A small contrastive image-text model, trained from scratch: text encoder activation geglu, soap at rate 0.0019.
Rows from block 4 of the text encoder, named by matrix and row number. Rows with one number belong to one attention dimension. Each number is 128 + 24 x the weight over its row's rms, rounded and kept within 0 to 255. All counts start at 0. Numbers have three digits each.
# v: attention value (text_encoder.blocks.4.attn.v.weight, 192x192), inputs 0-63
# proj: attention output (text_encoder.blocks.4.attn.proj.weight, 192x192, transposed), outputs 0-63
v.97:142139127125105102110128140109100116158084167170132142146125140154128123111105104118139076107139171123126106172095177107201142142129120164129102132125105192137126168109163110101128102120174109
v.98:148092142116124166137113169156117095103140158123179140151096151124115126121140130137124117113138128148123146146118138100109121101118102073130119162122136077095104142142113119097142127142172122
v.99:126115125105140123125156151131144145087136144122094116152115148167118158103127149127113115078135152136065168120155121138077122165158119108098128106159155091123146144139149080094123142155150160
v.100:136078115125139094146160147145112137147137134144121134161108116106099110151111130139119140137120143164091137169167102116150147157140118154110096130141155105136129149154131123202132162106113111
v.101:158156111106115158138165095136104174134090141160173135140110147125101094132130133122097158096137108145148104106140161132145110136125083121134143149139150062098105127192107127130132123141133151
v.102:143185116145104112137138127158149123128123091161147147127135107117106113160179130119126103094147124125132140112156106183123112109106151128120099135102118128137101134093128123147150135130095123
v.103:084082116102095117152111143098123142094127122106157154086124185112098097077116155129129132084138152119116152156107101133098124152145124147101112120107113099106091139168131167061110099087134096
v.104:157139129127136119098101111198129099109095113138092130118108138090093112114167136114120120111129160120154116111133111085128150149163097117088138140111140159119116125083117137080145123144137092
v.105:139135136163146137161129110162120090153125120197149134154098109158147109145147124142133170127152128108154137108159127175107138101139186144126070122103141154163132147085125126117121147138077134
v.106:142150106130104146104140123127126097179155129160123120098135103127127118132127130089071147123148126181149086118107139156112149146111133106121097130113133133145098104119151182086143142120107160
v.107:114115106146122148106118113120156096192218179096125135118112144167174131116114112115141089162120187162122116141097081164134145154121122121119130120146128121109090139137120083124118139117100138
v.108:100170084083151128121149114130090138127139105163175132109132104128119182142146126113121092144070115149117157118128115105151138124092116099110100167151102181143150125113137160113178148095141099
v.109:182137144132125161157132103142076150113144089128137086151105116114160089092109191115142119137113050150141132102116158141124175133157118120101097155109129111109119104139094101141130091101133137
v.110:158126106153119133128162149118142096165143164113145083128146110157151142142116105092101139118153144111119072146109130145096081122120127135165126132128084148105144154120162148142104089135135122
v.111:109130153146106099075095077123113159150131141123148124143119136124137117127109117118152092118082120165117136140126119099119174134114081143130124098124126123107121151135132111156120122126136086
v.112:082142113124148153124142085140150169121097122116123136084135113147176154130158122153124113109079137120141182106168149129114106135155156121064118100122111114134161152123135095170153135129142132
v.113:126101119139150129127120133143151145115124069117084107141153110126108149146165107115134136150157164109090144102139069186133167146127137141156133071113097170167131148091139101151129145123105156
v.114:142095095141113103139116098174128087140132094083118126129137108134141139118096092129139099135124095127145156122108092103150178094085119141158163127119138121126138108115120107143157099111122129
v.115:152137124121136172132099104097115146109130143119124109161138144096111098113096124131117168144166152130130115143138074078093122119155115088079124144131125113109108115119099124139133115160086122
v.116:148131135124159129135128132154157172106164132128150111135114150134134109196112137098078116118128096140126146130162138145183123150131101126075171127158146108134119119137110190156106143151115161
v.117:160091122182117133114151138158106117138129107109152121118121141146108139140145161125192112140140118095142100113119100079104134125079153167114158086123121119122123154090181127163098168138158147
v.118:133118096138110156146163140179166104143170127106169088124102155143125105151132125123135161107117143158107151115097113112150113120109132149120128119174086064144118138119146134145131141152123145
v.119:120119112164123156155156099141182149135101129128100154099138126109124099151138127147124131121162123122129141120154164138138124130067139126135111163147129139096105089095113113130119194106105099
v.120:141140072121141123115129131142119094138118118114140100098107120118102146192098129088094086136130168185117168088158085140118148083128139099140074135107129150156077109123098134137191117127116155
v.121:156127128101151158117124124137147104113119153157127105112108138157121124097128127111166102132184167103127148125148137172141158120117109114149073102106137146148108156130140121111147124158157139
v.122:149148149163150126148135109135146163160107094125169148145123128113166080149141167124112120149113089122137097126149128119157108123130125138111079118105113178137146117105105154140143126174110162
v.123:146082146089112097138140124145122125099129127101118196115130101155121134135112126099141119153131138114067150154146085048107171086108189123129119126124104131136141133107138112126151144139144089
v.124:100164164128145112128139131162120108119117081120117106128127116134128162141130128108154131094141148120138143118164142168066113147143183103072145126104108113155129126100118076064132165161104137
v.125:149117102139117168117169109121152135135121127125121178178137102154127173153131159137118163110160128164125114109107148107134124090099170100115209151119138116098082091114129107100147092152118135
v.126:131147130156094121124076110134131102114092126154110099130135137114111093081119115129101104106144088169102158148118106151145167131134106131156120070132149153139089152121149143128170143117186150
v.127:158162149093173094157092121123103121124091144126114069181147113127132132142103144142174083133074110143134134136100162147129124166182120156124122136126097166148143140128141082103142146114111124
v.128:107183153131148146129167146134130128177130114160120135151118138115171093129104160119127110126154112098130150087131145172086104145145093096126129127099092156115130121149128159123160125137097120
v.129:154139122117101164104161134133148140098100166113141133116127154130150150134133103120123130132132161121136163132128134147152146094091136119089158164111101112120060135113122117117146136156130099
v.130:123129180147137118180113105146120133109183132162136134170147125102170085123167149105159124133118111148163136118145155163132120137150123143105119098176163123141095125109119126151102117119150109
v.131:082124138148156136096138177145116160132158192127134144150164103161109170115117107134122135131149149120108128099168120128139132147151111134113093057112147156174102182119101103141077133115133123
v.132:094121158097127166122160106097120170123096126120102168139124108102128102129145150147079120111178094110091150115087094124130106128137154144125141107089127149116134175102129138128140132190108077
v.133:115118135142107106094156115114150138150091131099146121148121181107147094119114160112156129142131105107131157117136127170085139080131151107131145130180108097090115148152116096123139103094105108
v.134:116117135142114124115147107126146146096156152110100111165126099142141185139162134132122128196062103095103118132140103068122137114097120137127144116157098109159131096072158127129120127138159148
v.135:132116120146133136139178130171101089126150149136117110146107119096091134177094125102124132116110139166173142180158143112111120126116069165116128111141121091143141090121122106087132147084094128
v.136:118166147123098097117140166138155096161110131136174147148148100159131103172175182140100069142135150136164117124108123147128144121115089106147097160145106069131128137115109124155101103147097140
v.137:108140138104169113179114120123141144131158098139108120154121121098176158127111122143148112111188147107118099104175089141127131122158131100124093164095097146143133151134114123148137150110121125
v.138:116123112143080093111130135095139167091116162075164151106138191114138073142156124141196089119118126130114120135155155142150134112117122129156111109140110097140141167156160115162134130112133194
v.139:137144145147177183183135133148111170142169141114117146129207122099161174130087143157124131073112132129147131120113140116112118103120143094091128144166139100137117120097150136143136098143123163
v.140:112142100120128114152121128106167147105151120146061117118103143125132125117086100142125067126161121132124117146129133131073153108153147102149103117124165160168141155102116122128116083166152088
v.141:135131143114137121137092105123110162127144130115110166123137141140102118152162127076151062183109112131187097153108109125137118154159147108134112133116157142113134098117147118123130126121120136
v.142:152174141092122095110102117159111140132158079120123140103156114129097111147121130138092141083085082112110124133164139167116107127103109114147166101124159154081164128128136109148130149161113119
v.143:124078110138124090068151153104113123163134155117181073105154131135084120118083106111158117156120110143107133167105115133106141126130129125112127143182128137110115129128118106133166151105132117
proj.97:115088138110137122110115099109160130128100098118162143121178112127096107093129117139115177175076136143124157096130095120112137132168146129135149097110155111102131137119130149110099149144142123
proj.98:137147118128128169148094072087125121164149109154157144108152158122120143136147119112130157117150121155137116137122123159136091113151139099104159117096110104165124099139127147092135123117122128
proj.99:128159161127123127100097145103174106136145143113128140124117100085124117123116127098131146128145184139171114116128161150110121075120145128112144145155172114170170106103115137157127136115148140
proj.100:120096086132145148100143149136132150120168164142117158109065089112135113101141130109149071079154140133141126106127132142122160111170122123111111106138127129107159073156130127102143127135153142
proj.101:101143122124147134127106149190133141125113155109086114122102171148150146168092124141150160157132096120168126127121123193133110103155149150132141113099150113134111119149144095081123107109136081
proj.102:156120154110139154124112093152081126107125107120135133155146167159164099081157123088108136112089143132141120164118145115143080157096141109134182132143089095118151103082124161119153124150146134
proj.103:144109130156152157116145100165128178149156161201087144150141105096154130125146140122119127124151155137149099153148080128173107142090162128110074116059098109115160152134099129145160136151162151
proj.104:114134096126137107158086127108113121148163167103150108096125076149133135151157125125113134149141160130138164123098108141115128114126140113121153120129159129099108085131099106104166144115082119
proj.105:094116155117175166101101103094098123092122116138147150148093111147133097115145098132133142135147121106113140159181132070132142132171100107156138135143109125145115086158164120164146124159115141
proj.106:141132107144120119158135096129126127116127143134145091156144141132106124141111149111117141155121104128160085123103104098115117175140172118193164073115120131140153065117134145167145119118133093
proj.107:111120126154100138139131069116097134141096118133158113130097087094121123142135165096097140129141143147114110152091124120133128105137113110151155119165125137159093140158113115122173137112149136
proj.108:177136165144122127185099138103161082185137127141165091121107161114153122126139151124159157125144116165137111090127148069120112171148106145131126151111104143111147138114156122096151126178137107
proj.109:131133105147162161141166124112158155129066146125118145075125072131130135144178141104138133129101098127127130164151090127130159093131126097164139164130121107130177107112150159116121109139137129
proj.110:151120118120120082108163108101087146176107130115091145101178139118109116088119134127135155128159082109137160119128124110118079122160117110123146144119111123149124152082160116156095132145144142
proj.111:162150120123182119189148133124102134121140126138148168086133144128119091191121158132117130152133102129127136134077169109126145172118117140180127191136117096115099159165092121097134174129185160
proj.112:099132152128128121155148109144112106117167112136153127122075121121153102151139113142113122117132133136155144134140166129116166132125110143165115117148138105165110112107132071118176075162138141
proj.113:101151124134119081089153138102077106128148116134116191126143142150105143097164125123152124133148139132130128162110144108135119140133101122118137152147128110127139117110107142123119113122100125
proj.114:103152155151153101133134141155099102091141144115129127145191115159105153186128131121124107125108109136109160158145163125163161172146136150134145110134118117116092175111139146075135146071140139
proj.115:113086117139163116078124127114138151128096130101133092085161140150134115148102118143147118129118152140155108109132121120130105133106173104094104124107114118183113148150165138149123126077121147
proj.116:104128153129093143122117120112154127178087069060114114150161117142142124132139104159142093137086103129125096129135113133120177146091117162124157135142148145133171113118184141089083119114101140
proj.117:082147101145123136109130120103116118135111096154146137160144104070083118131094089149105131145147117152127181107144163095146141167129115098128157158143107124140101171079145128152151135157144166
proj.118:161136123133129107096111161107103142129126142117144149130163095092089140153080149098122120143084111128132082112139085143099117153153078128113132088149147109180137111141148103114097159151113121
proj.119:151134124091143114185116134094089089101117109101173124154127134136096136130147180066134193104098130153125129129145142156100105154113090144128176152124149126120140152119124131079169144122133153
proj.120:139149115137161141118109108130136118104094121143094111107146129162140123131118157146131134102134160127133106148111133091176156105113128147098099143112095123168077050095151152100160147108164122
proj.121:146122102113128139159126081083117137107130132115135162139141109133100100098164130112107116147128127132063161173112087093164134141150115149118112153120122125193093108121134167085068102123142154
proj.122:126153098104110151127120137049145141159161138106112136122085091117141092117139141143114131185102162144087110146130131107134200153138134166109146132176151114104144081144124106164105118098116113
proj.123:129150137162108167134109137141128130151153112126131113117150130139101131147132123138159071119126159144106158118161125116159153144153074155065113160104118144106130113083128158166137065096175098
proj.124:140132151137137122135135092162142132127151166075125194179144096153144124124143141132119135107111144134144142132131174129114114094088095147174127131163077118146155132114127125152136085153124125
proj.125:127143108112132096125129146121178087142114114145066148138108145181084123150111117102142168150109134121162150119115119170131086138156107136123140128126132100115125118098126123149120175120134077
proj.126:103122110138101110129153080135115093127133168124144149137095150180081155133146129126107155137093132128114130093126134125173148170132120116085145107120152142159098114135104152079135123143132134
proj.127:109151125128149123114129157139132125136144115124137134111144078126150115130181109120112167100131124136121106114107134116122194069127128085145107133107136156106126119111113115134074114155140165
proj.128:134149133118123072141108092122097095075118130130124076164101118152129144145158129124124092110145133138115174150133135108161103131134113144093123149143128137120135149101122127090132127111159122
proj.129:120113134139127106138133166110139124154174145144123151120118125145101137156147132148084174157157097155107063170147176122130153079184089110110166089179101127082128126126117170156124117093151152
proj.130:099118104093139155136072126080112081141162119124145108115096160114157149151127109159151161104143143152103151112140093136182137130129168142124087151131097146121129147115080074145112134148136081
proj.131:173095139181144136094161107106122134120124094091111092113148126120111149107126138082098126138114128138097107165083072160166103126132137114140144148128110122110139138132117155091092145119119062
proj.132:138123107108120133177129127128100113105140145149136115157113138130144141149153127134143100141128107143147090136089124092089111104128043117143109181113136155136178121092159125087084142084188136
proj.133:091099077122124122152157124102115088137127106146139111170174135060131114156167098121123148160116149138167122125112165135145103144142128153164099137121141117161133110107148107103129129128142129
proj.134:139140143126151123107137152102159143148108128165121147159136168163139133117126115127120131086199103159107117117134108137159070128117141155129114094123130102140147146149128157132151150109122141
proj.135:178129105113059159107132105176101101115148125138184102125139116167112130145124143120118100143133154113125158145128113151151145148153127114118163123140158146140120151092145129104165098140151160
proj.136:116150144116141168121116186131153100129137104118122130097157159132157141077153127132156144067130083142108121140126155078127102108125161147127114159135149128165130186122152152086163090136125140
proj.137:140098157096160112113161120158146144137159108113085124107121124095132137082114153120118097174134151124133140190148113158170135109142100145150149148134136097119120134165148109154123115121153153
proj.138:121094080144122141114099188133119122153130149182141126126136102096147135185087124117110144111127141119125161127091117126118116117111140132158145142132131134095086123065131100103132129152119110
proj.139:123139115132141140109120133150107120125149118164140084108136157160120128122103175137114123142119164144113132119135150125117151136150111105130132126110148126094122137121129157137130104108130125
proj.140:136092119086161126122147101136107117110148107118113128109122108150122128110139142085144141123148110131103135113107137136154096114127108125109135100135118130115150105137135100106117150120099148
proj.141:140132121109144109138119195105124137154111143192142148112143166105158139128128112138126138078139108123126153112123134155164145125143128126122081143144097146166142142178121116107161140123125128
proj.142:077140162123143112108133125125094150135127125146127094137116125128122088106128113127132147155164094122135084180124137108094160141172124097116090167088121101152113107132145138083118095161148112
proj.143:152138113176127131132113084148107152111169166194163141098148126099133166148158147124114114075122162127117097098131145170126113053130089159138126129126129135182131103093134124087124134145111109