Rows from block 3 of the text encoder, named by matrix and row number. Rows with one number belong to one attention dimension. Each number is 500 + 25 x the weight over its row's rms, rounded and kept within 0 to 999. All counts start at 0. Numbers have three digits each. After the name is the row's rms in percent of the matrix's.
# v: attention value (text_encoder.blocks.3.attn.v.weight, 192x192), inputs 0-95
# proj: attention output (text_encoder.blocks.3.attn.proj.weight, 192x192, transposed), outputs 0-95
v.1 103:472489510480528559450517476477500538513486541461468503519500530492465479523456491486524446508525476515542507511480460527501485492490487501511438481480495518484499522480504518535520469493538479513485488498493501468513523487494490524502515503473514488488475498485522456522528516522472450498
v.2 091:511506474527559467488491538487497501484495508500471468498487449466556505486495489525536496487518472488513542533517530520480502484518523470512442487508447533497513452502474496531519482503487470478506482533504461529463489463530531507530505525470489502460509513480511495493500485484530500461
v.3 090:520493497464497436516482457501473518495492514531544502533521476475456481508495471498514456485530509514524465507544485484520524494458468487510492529482502470481531523507516481508490413532521487475500508529473520514502469510511497539512463468516529494495524531493526451477497492479515500528
v.4 099:459471493496528531501523492513466528497468472466520497513560532520483486471476477464474483493525484505530483501526487495530470445495519498486520512498478466504485518459515510555475492482489499484506525509513502487509526486492463522515533515525460523503451475485530467498528501452455481531
v.5 097:503509484461453500464503480515454511475515480491513531480522504469473535512497505501473464478467508518531492465498483512501517486447478571495471483467453497473524531489505538522489478513499497510514497509458493478487540521478477526489482519534526494469493530447497464527489515501502475556
v.6 107:524532481507451477501522450481529463529484496547517493537491486488472498497467509484544507480515485476496514516490461513497471500448501511464474499519502504506522504528484518549493533516492499495499496524522481480448496525507506551528543471515545498505508434542513487485483520506434463521
v.7 100:512516544475506506515470461509512473505443512477512475517513490464500527507477493524493509543471447485528515522471517499527519483466468549478489512530513477497516502493533553483497522517482433492535487510524482527542541504516519495483524528485541496509500501492503454492528528482504520525
v.8 095:542534482557474486497509491510496463497479502500529461486454452521462504496463500502463498518525489543516546468513467486510472487520500521484506496447472445518485492517482521500500504529559456477515486493531469531522522519502512507525503499522463568472485502524496475499521552500514514470
v.9 094:541486494453524469519504523489514455495485465522458454483492459480512504469451500498497560483524523481495515529493481487506512498517520511477498516489494472457482487521480471499502506496479477476524502497509461505510540457513510497519521468500524541503544502492536502508505468456488504506
v.10 099:482468532501485474516510510490471512490478544483530488528479532473456439514533485497520515517510497465494491500541507492495519457507476510531542506545447529499496498556527527525504455530546489526461506544506503515523503493523510491515492493479465525489487472480470493506518457511544460484
v.11 093:454494491467505481523468466501569526439456502497480513507539500498491486489520476481482526498472457504484489530472543526552510495496479462514496487509518525515494475492510477477467495488520471501519469547504511517507519498473526509534446524510458511509501470515501496486518478544498472556
v.12 100:478514522484484473482495500498556530480496528516517500497492496498513506464517516520476440490491478502487473530492521474505457517478504530448457497473477478535516513499461510501495461544493498512500520477472500529521503482535536519500524516499515480520503476529491519512458463446499484563
v.13 099:518534492516518564506507538532477458468483459540499468481481507460498495480440493534457492499519481478481499517511500510497474511504537533493531512464519485482478523503494479510481492534512553485493509542495502508447473510464532495486522539516511493525543505491484480549501530519465491513
v.14 104:494491496502477510503531483462465496511537489492485494492521468513532522475500453513496527466497496554512521506477454497483484469521511501528495534490541481478558508496499511538509475497465497530505526472505522538559478503512442506507492462531476501435458499522558474518493505526554521482
v.15 105:469445528531512483522469457511494512486499544503486492522505502522520480520487513548527514501491476473505494485577520520468503505500525506528493507489530490520513535479493477461460517467499512545484505475501506497496546517450499467481474442504517455490501512497466466498500543493470513500
v.16 105:488523557488521452477537467493522501536510478459536510533488513456526536502527529489504523524503475524485486542531506485550490536498550450502496472499489504511498489467528492524554502493483485471552500525501536488496523523492471554480531488551549504521490501497525501473519477526503504535
v.17 097:531523517492492448500494503504494507484492496476490513460503481533511464526481525508501559493517474510501487444505492482442509512486487475489495527472468514491527483471537494474527497531451473453510503513479518527477489475484475537501454452469512524448546509502475497485487482499507468489
v.18 098:492464487486476485510522530528514491484482474511516541517505498543504527459519489498504478482535516493486539475453502487526537496504509517513493506498517517524436497522509454489542529465480513484477493502468492441501507499509525550497499464457504521473484521484494488556513473479549528463
v.19 099:432493508475478516492453504512500499468514522498516479479502520544491551454533524509485509521490509485486512505509496456505460531505460496482516509503484511503519511493486511514538478474520464484490519473517498501503515498483472496471486464472548507514525519488521510493553458527472518513
v.20 098:511486544543535539482523537520521532492483479492500482545474532504467519514482517536477518496498512477493469504513480495499475515437454476522520461503541466465461495508546522551539463477502519504494507492453549509530500462506494475538461490507490485523502471503488487521480494476512492483
v.21 097:507463464523510549509491493527500526507503523532533489512524525509478477472508526493483513468478481511535509470470485478491464511474511450492498534505534530491522502506494511537462442504521487504506478525529527502423487512500491497518490508492491467483506487499525541494512521479485511491
v.22 100:471452468493520498523511482508476525479511488506499465495485507481487495452519543499483482518496491534524528533541454484517514548523506481502509476537502473497497471495535462476493490493482513476505479468459471533488473526477447515526499487495510461516500503521490525490485510557531507494
v.23 095:515539521493492440482468475501434515495462524503503500520521492497539481501553484555491487552498503445506473503535539503485499459522459495471515471524510500481503505472538547527511516515487511535519476539522473507490502517494543491468462509497510491542498477528490494484511509531489471460
v.24 102:484487484552512513498481496498547496497516506501511448456488497478487469532520478533530501477457553495535450503519503481496507448496469489496489530512511508519507492499481510476465476492463481523528536506492489521468479473508485481492535496491499517476494488510493517547490496498507505519
v.25 095:488522497502537452530494476532518528523505492471492515472496499488474452545559499533500463527509495457483502508524551490536529492500488498533486520501518535524499480503519497472533515426476467465517514514488475508509507509505498535498475524478534505495476522522521502536497475490494512496
v.26 097:491511545516505547527486477498513513546480532503460512476489503492490537520497511502504453508497559477488506558514474492477550519492452548519489547521493462521514449480526466519504486447455460535509492506471552480501482466464536517523517468521480496503503473503500501450472505502487500484
v.27 096:525506480512469443500497487506507456470468500469543496488507531492500519483489487489474516510474522546521490514483477490512513484503535515513447492508487508479506484488489490467504515484470449471498541489509496507507545501502470469475507583549463486536520510507539492511517489507518519492
v.28 097:477495456520486530435468503470511500476490501512528469485535498513457459484504512505509499474518515474485527484510532469428521477484483487468525466499495507467481522506535534491509523506504517558486513508526497497537498504479502532515439497440533492511509546506480505496476493521502495503
v.29 102:459507517542517515496552506523514517486468542486527498511503518494486481487531517476514515543505527511483513501529543487524549517540457538479497509517483493521460517493501438446467482505503497481505452518524514512490542506528506477494492478496487525506524504509485483500523491488544535501
v.30 097:438462507528481541519497472475501549452481509458507505512493473519490503502518519498528506444453529507523529523481533471514483528520512462480514514546509497504493504501515519529543527511541473487479521466502487461481502524473525489464495478530494492481509511458465515516542519515504495478
v.31 110:509516475505462462528498499536526438505492508530515498491494542494485550476513538476506480506485509569495469494441523470522499471495482506464526479510514471519516513492486496441511517485489507504501492483513465496481475520531472512494489527540480477505500483532541520486512491527493518488
v.32 093:509470509524508454502504504509464518518518488535491514477550469516523512525496491500504530507495465507503504537490484495481522469485479549503480530511472486510461520500519503490489470456514525498485504542514523507483497470490485513515495511509474525510551489480510507510531450540486505491
v.33 097:492517514517517495539474499507514541532448515483514483483472475468462488493508467504504519485517495555497483470472487492474478480516457491475496503473496514480488505486561503513477520514469492511500541536501434490516455506540523469496481523518452485518487521502498508501481504489443481519
proj.1 100:537490517523487486524483534505508494493491493520505492535461521535534516482449507461497518475532552469469496526523514481492528498503486476505483494475496494567531478519462497471485491479541484511484539483477541477521489519520501492534489485497525518489512516513503471499497483503495508490
proj.2 097:535483525483491501523526532515521503456499509467450487496472504574506519472502524516495466501534512470475527479510527518525519459499474493493513523505470462491447524529481523493472441514497484513516463496482490490488493496532477500464492468495494502519500486512497487509537488527495498509
proj.3 090:481466551462486499468516493504512495523518477531502502479476478527498494496497470540533519517511516521522478460510505452493500472539520498435527536498483539490513482511503530450488522544511519455533503480496519494494516533489483531524478513440488489516469513551481484533520551529470509510
proj.4 101:491500516487491486493510511502504556532494508486505483508483487526501477508486515511490491440468527512503515539523535525489517510514491483505464529496476474501487495487508495471506508500479504535470504521522518497504495516479544488472527511524487511515482551493486546503474451465475531500
proj.5 100:482500514490483522500482501487452482520506520524517526486466491538467527481436480495520518471515505467482465465478542435531479500485533466461481507488516520518498466504515533520511505482493470493541507550466495504491511480507497460495542525517487468483526565542500559497525510490494475476
proj.6 101:482449490483560496543473540490448521511519493456516478506492482520470469506511517514494493473474456492455506507468472492500521550516500516488523494461539466539543487501506486507545502478470487493466500497479541529494554527453483464492479535490482486487510520494514496458547500556506500521
proj.7 098:491515548535479516518482505502505474448516495524499508501510510538503494499549410482528498506496520443517469502519489474487522524493522479497500496508497529500528518519560481506518550485528532517463499524535457469497509526485468513491511496514470474491513525494482530481532480486446490508
proj.8 096:525475518469527531474487507481504524489508487486475492488513473516519519415498520489490506513469527514489556468498505503511534522547515534537529533523508532488503474519498516502525490502452493471485519497520496486502511493500475512511471444495488446532450531490534494525547479485485494455
proj.9 099:507461477507499518484541482490519522476500520462443473465504535493500548533539483545460438529515511519483509460525449487520485484548473484508490487466491513504534498483473505539519508503514487512477477499539515479512490526549469520489470524506490531531495467523460469500524498536479506553
proj.10 098:496485473506533520507481515469512493489488469525462555536473475536527503485461476495439489491473497518495493517509487492476505460535470505528449502498501454440506494514509471492482503513502517541453502460523468472501515507489482454490443476468488456521477525507526521547492492516509470499
proj.11 096:539542485514478477495517508507497447484509489493502495482528506519465467512506497489528510521532523467522515488494451484422511501514472523436491542486523461503524516492510523471528476490470526479467497503492485472503515493482530510547532491486520519490521476490512504517508490518469496472
proj.12 100:507498492514487535505485527496449498541485480491491515521476499503484489527493532505523529528462525527535462536515484544520510478510547470484490507504536505496482505499473475434537521492491510483529482541509526479457500447493513516529496424512517502495455497507482498476505522537470506525
proj.13 099:479495493491503507451479490498509468466492509491494495515493502506523505494503488491494498542510517531530456492468513482530464541510510493501495493480491546511533512502521462474477550520511451494497408533502452473540471481458494479544501505486484492546522493477528504462491503504501545515
proj.14 105:519490522498530503517509517516462496525492500493477472491498504471470499478503527537539502545525565502456493546529483496514497497526456501521454496577476496507446527499492491544539472517526501508498546508522541520485496490535503477513503527506489507471507518489471465527550538503511507468
proj.15 109:505526508444509540447468511484521547467475459528534486467483491510518523480522527492514504502523516512490524567507513506481490536484513516473509509487503473482526485527503514528519520481501506476475489497486533462544498486455506488519510529523511513483525449505464481507523537479496513521
proj.16 101:485533509497496504507516500505498521538502544462494471470493473592544475526509506508533436520478518500480503485490484503495540528479526532497502526506459502530475519501500535532502462536498499504539542493507517500477501509514452532460496554482500513500503474525469510493512539529493512580
proj.17 099:517497489482527446497544511502538470499513487476469501484484482482508493561492512503468477491510500523494498456543512516531538470543492493483537465522470508552496525517481492545446456481549525461496493507484441475540504506512501468465515507507524504484514515514528522529539529507492503509
proj.18 099:503519568527458461488470513502502484481474467527522500530511517473528511514473510437523544510464536487476499491514504519511502493538499487470488539472444578513505520499480511515534492497512504500540488494530518500482486513514474486517490503449525491534474489489449522502460490510498527476
proj.19 104:487503473500494466459510489510507545510501538513547490516516521528507454574468502456445497457494489475525488491534506497506504514494484540474531465490487477513439486480519463500469493495483531489506475543521523444510493523480508500537548514507527477519505484542504477512500500451487514530
proj.20 097:444521483490503495531474501477460516505532496489447495503500526489505487514451467506434507487446513447505472490466492531469520492509467449532480525500468498499510498486527502487503520467480521505530506504466519480514511520542493505499480481523535501537500441491526522473483477490493501491
proj.21 106:514506517504533464483517518466490501548505482458480526540493487477508521471516526494508540512491507467510483512483504525474576539469493532483536490495494489494487497507515452499503518484466463504508484506478505519519488477471519494520517497509495581505451484511502519506540506506488487496
proj.22 104:521516481452526485440451529473500548518508551551517495491487445498519515533457517468495499503468490493494528492500491486488556514530506525509502477476481549531513522480503509503525517508514535500543493489467512472465478509483508527505523505473477479452520477542514523490506458461507486535
proj.23 096:514470518506508516530525482510510495502512511462509498508521529531531487533438484526491502502543476515510447498534511528452499466461475470497518456509506469505430502487509470514493469489474510505496501468505478475522492485497503494548512476497529471491489507535539529488520510499506515510
proj.24 106:508485545509466482481483507475484532503536508510470539501493501480439535513497497509486492506516469507482492478441533511505497489453543511455479471494455488483483484530468519473487499503472496481439507530484522520484504484520510491478516550497469493530495451521464500543551513494504482541
proj.25 093:468531517464466517485453494479518491517497493533482478480519528491469537492490488524498516503540489473517484494487525533463486513522535483443525519493490516526478525459486459521477456491524494554482499497511512465461478498490514530484467498492512485484498463499494539527513507517466491510
proj.26 097:464489482477463529520504515494463527470479524517472486504497498459489475493529522523489542516520475457501489497505517536511482462494471462470463480503511461482514482493502488497517521529521536512504494509473497468501501556544490483518479503495517503503489429503500461501498448486464499511
proj.27 097:503504525453517464486496511468458528453522503462475501477545456484498499482516506501491455481513504508545510481507521540489494512539461493503505496509500461512473504497480539515490482451467497488517524514512505526514502522500506565459515463506512491515512481530511500496532494508482459484
proj.28 096:514480491485513530453515521462490485469519467486514510571536504490513488475466482488427476518468526478506511484467518574465490509481530502473537502511567452507481472535492455482462480465513525485489486511499494495477504502488454487492521494507504497553517517510516476524506485482454478502
proj.29 105:487543519498498517503507516497543506482506504456472483505485479478479517506502481446510541516489467510497486475463454548493515499488509471515516494515493543506518459498464471537491483511509491509493519434505528474468501514532547523502521542502471521521498528501494533532495494497448470506
proj.30 100:514478504491462512509438479497462497472512479521542534478498510546507495524494487474483486508478520496498523510476523526477490506418546508503478500506501521502487543523540542505483473492476531483511455476545506496470470468470506442465493515479527512526504468508555521495483485463503504511
proj.31 112:504451525534494520472492476520466507508481483470528466543516449460495455490514509482503473528508467473496505501476511527490514507522459491516552511503484553531508456501468458500545539491492463515490506484502532555494524510541516473461523488510495474475511502469518485485486479525538478497
proj.32 099:467498443487472524490515467495547481503517525505465535499488523492472462505539498497510534560514484511496461508506506536506528510512523510475494479479500500475550515466464499516502510535514505517555546489486434490491493527525487558519515515503457541473468557467517478547497471524550500516
proj.33 099:479519532502482485546514544512511505507490563443515563574532502517457514548536482489477487512500547502482487457464527524496502500463518463525522462484493517516502516507509485482479484474439530487471530494521521497519503525511506455502498484515529507517516516483492520509486466526505507513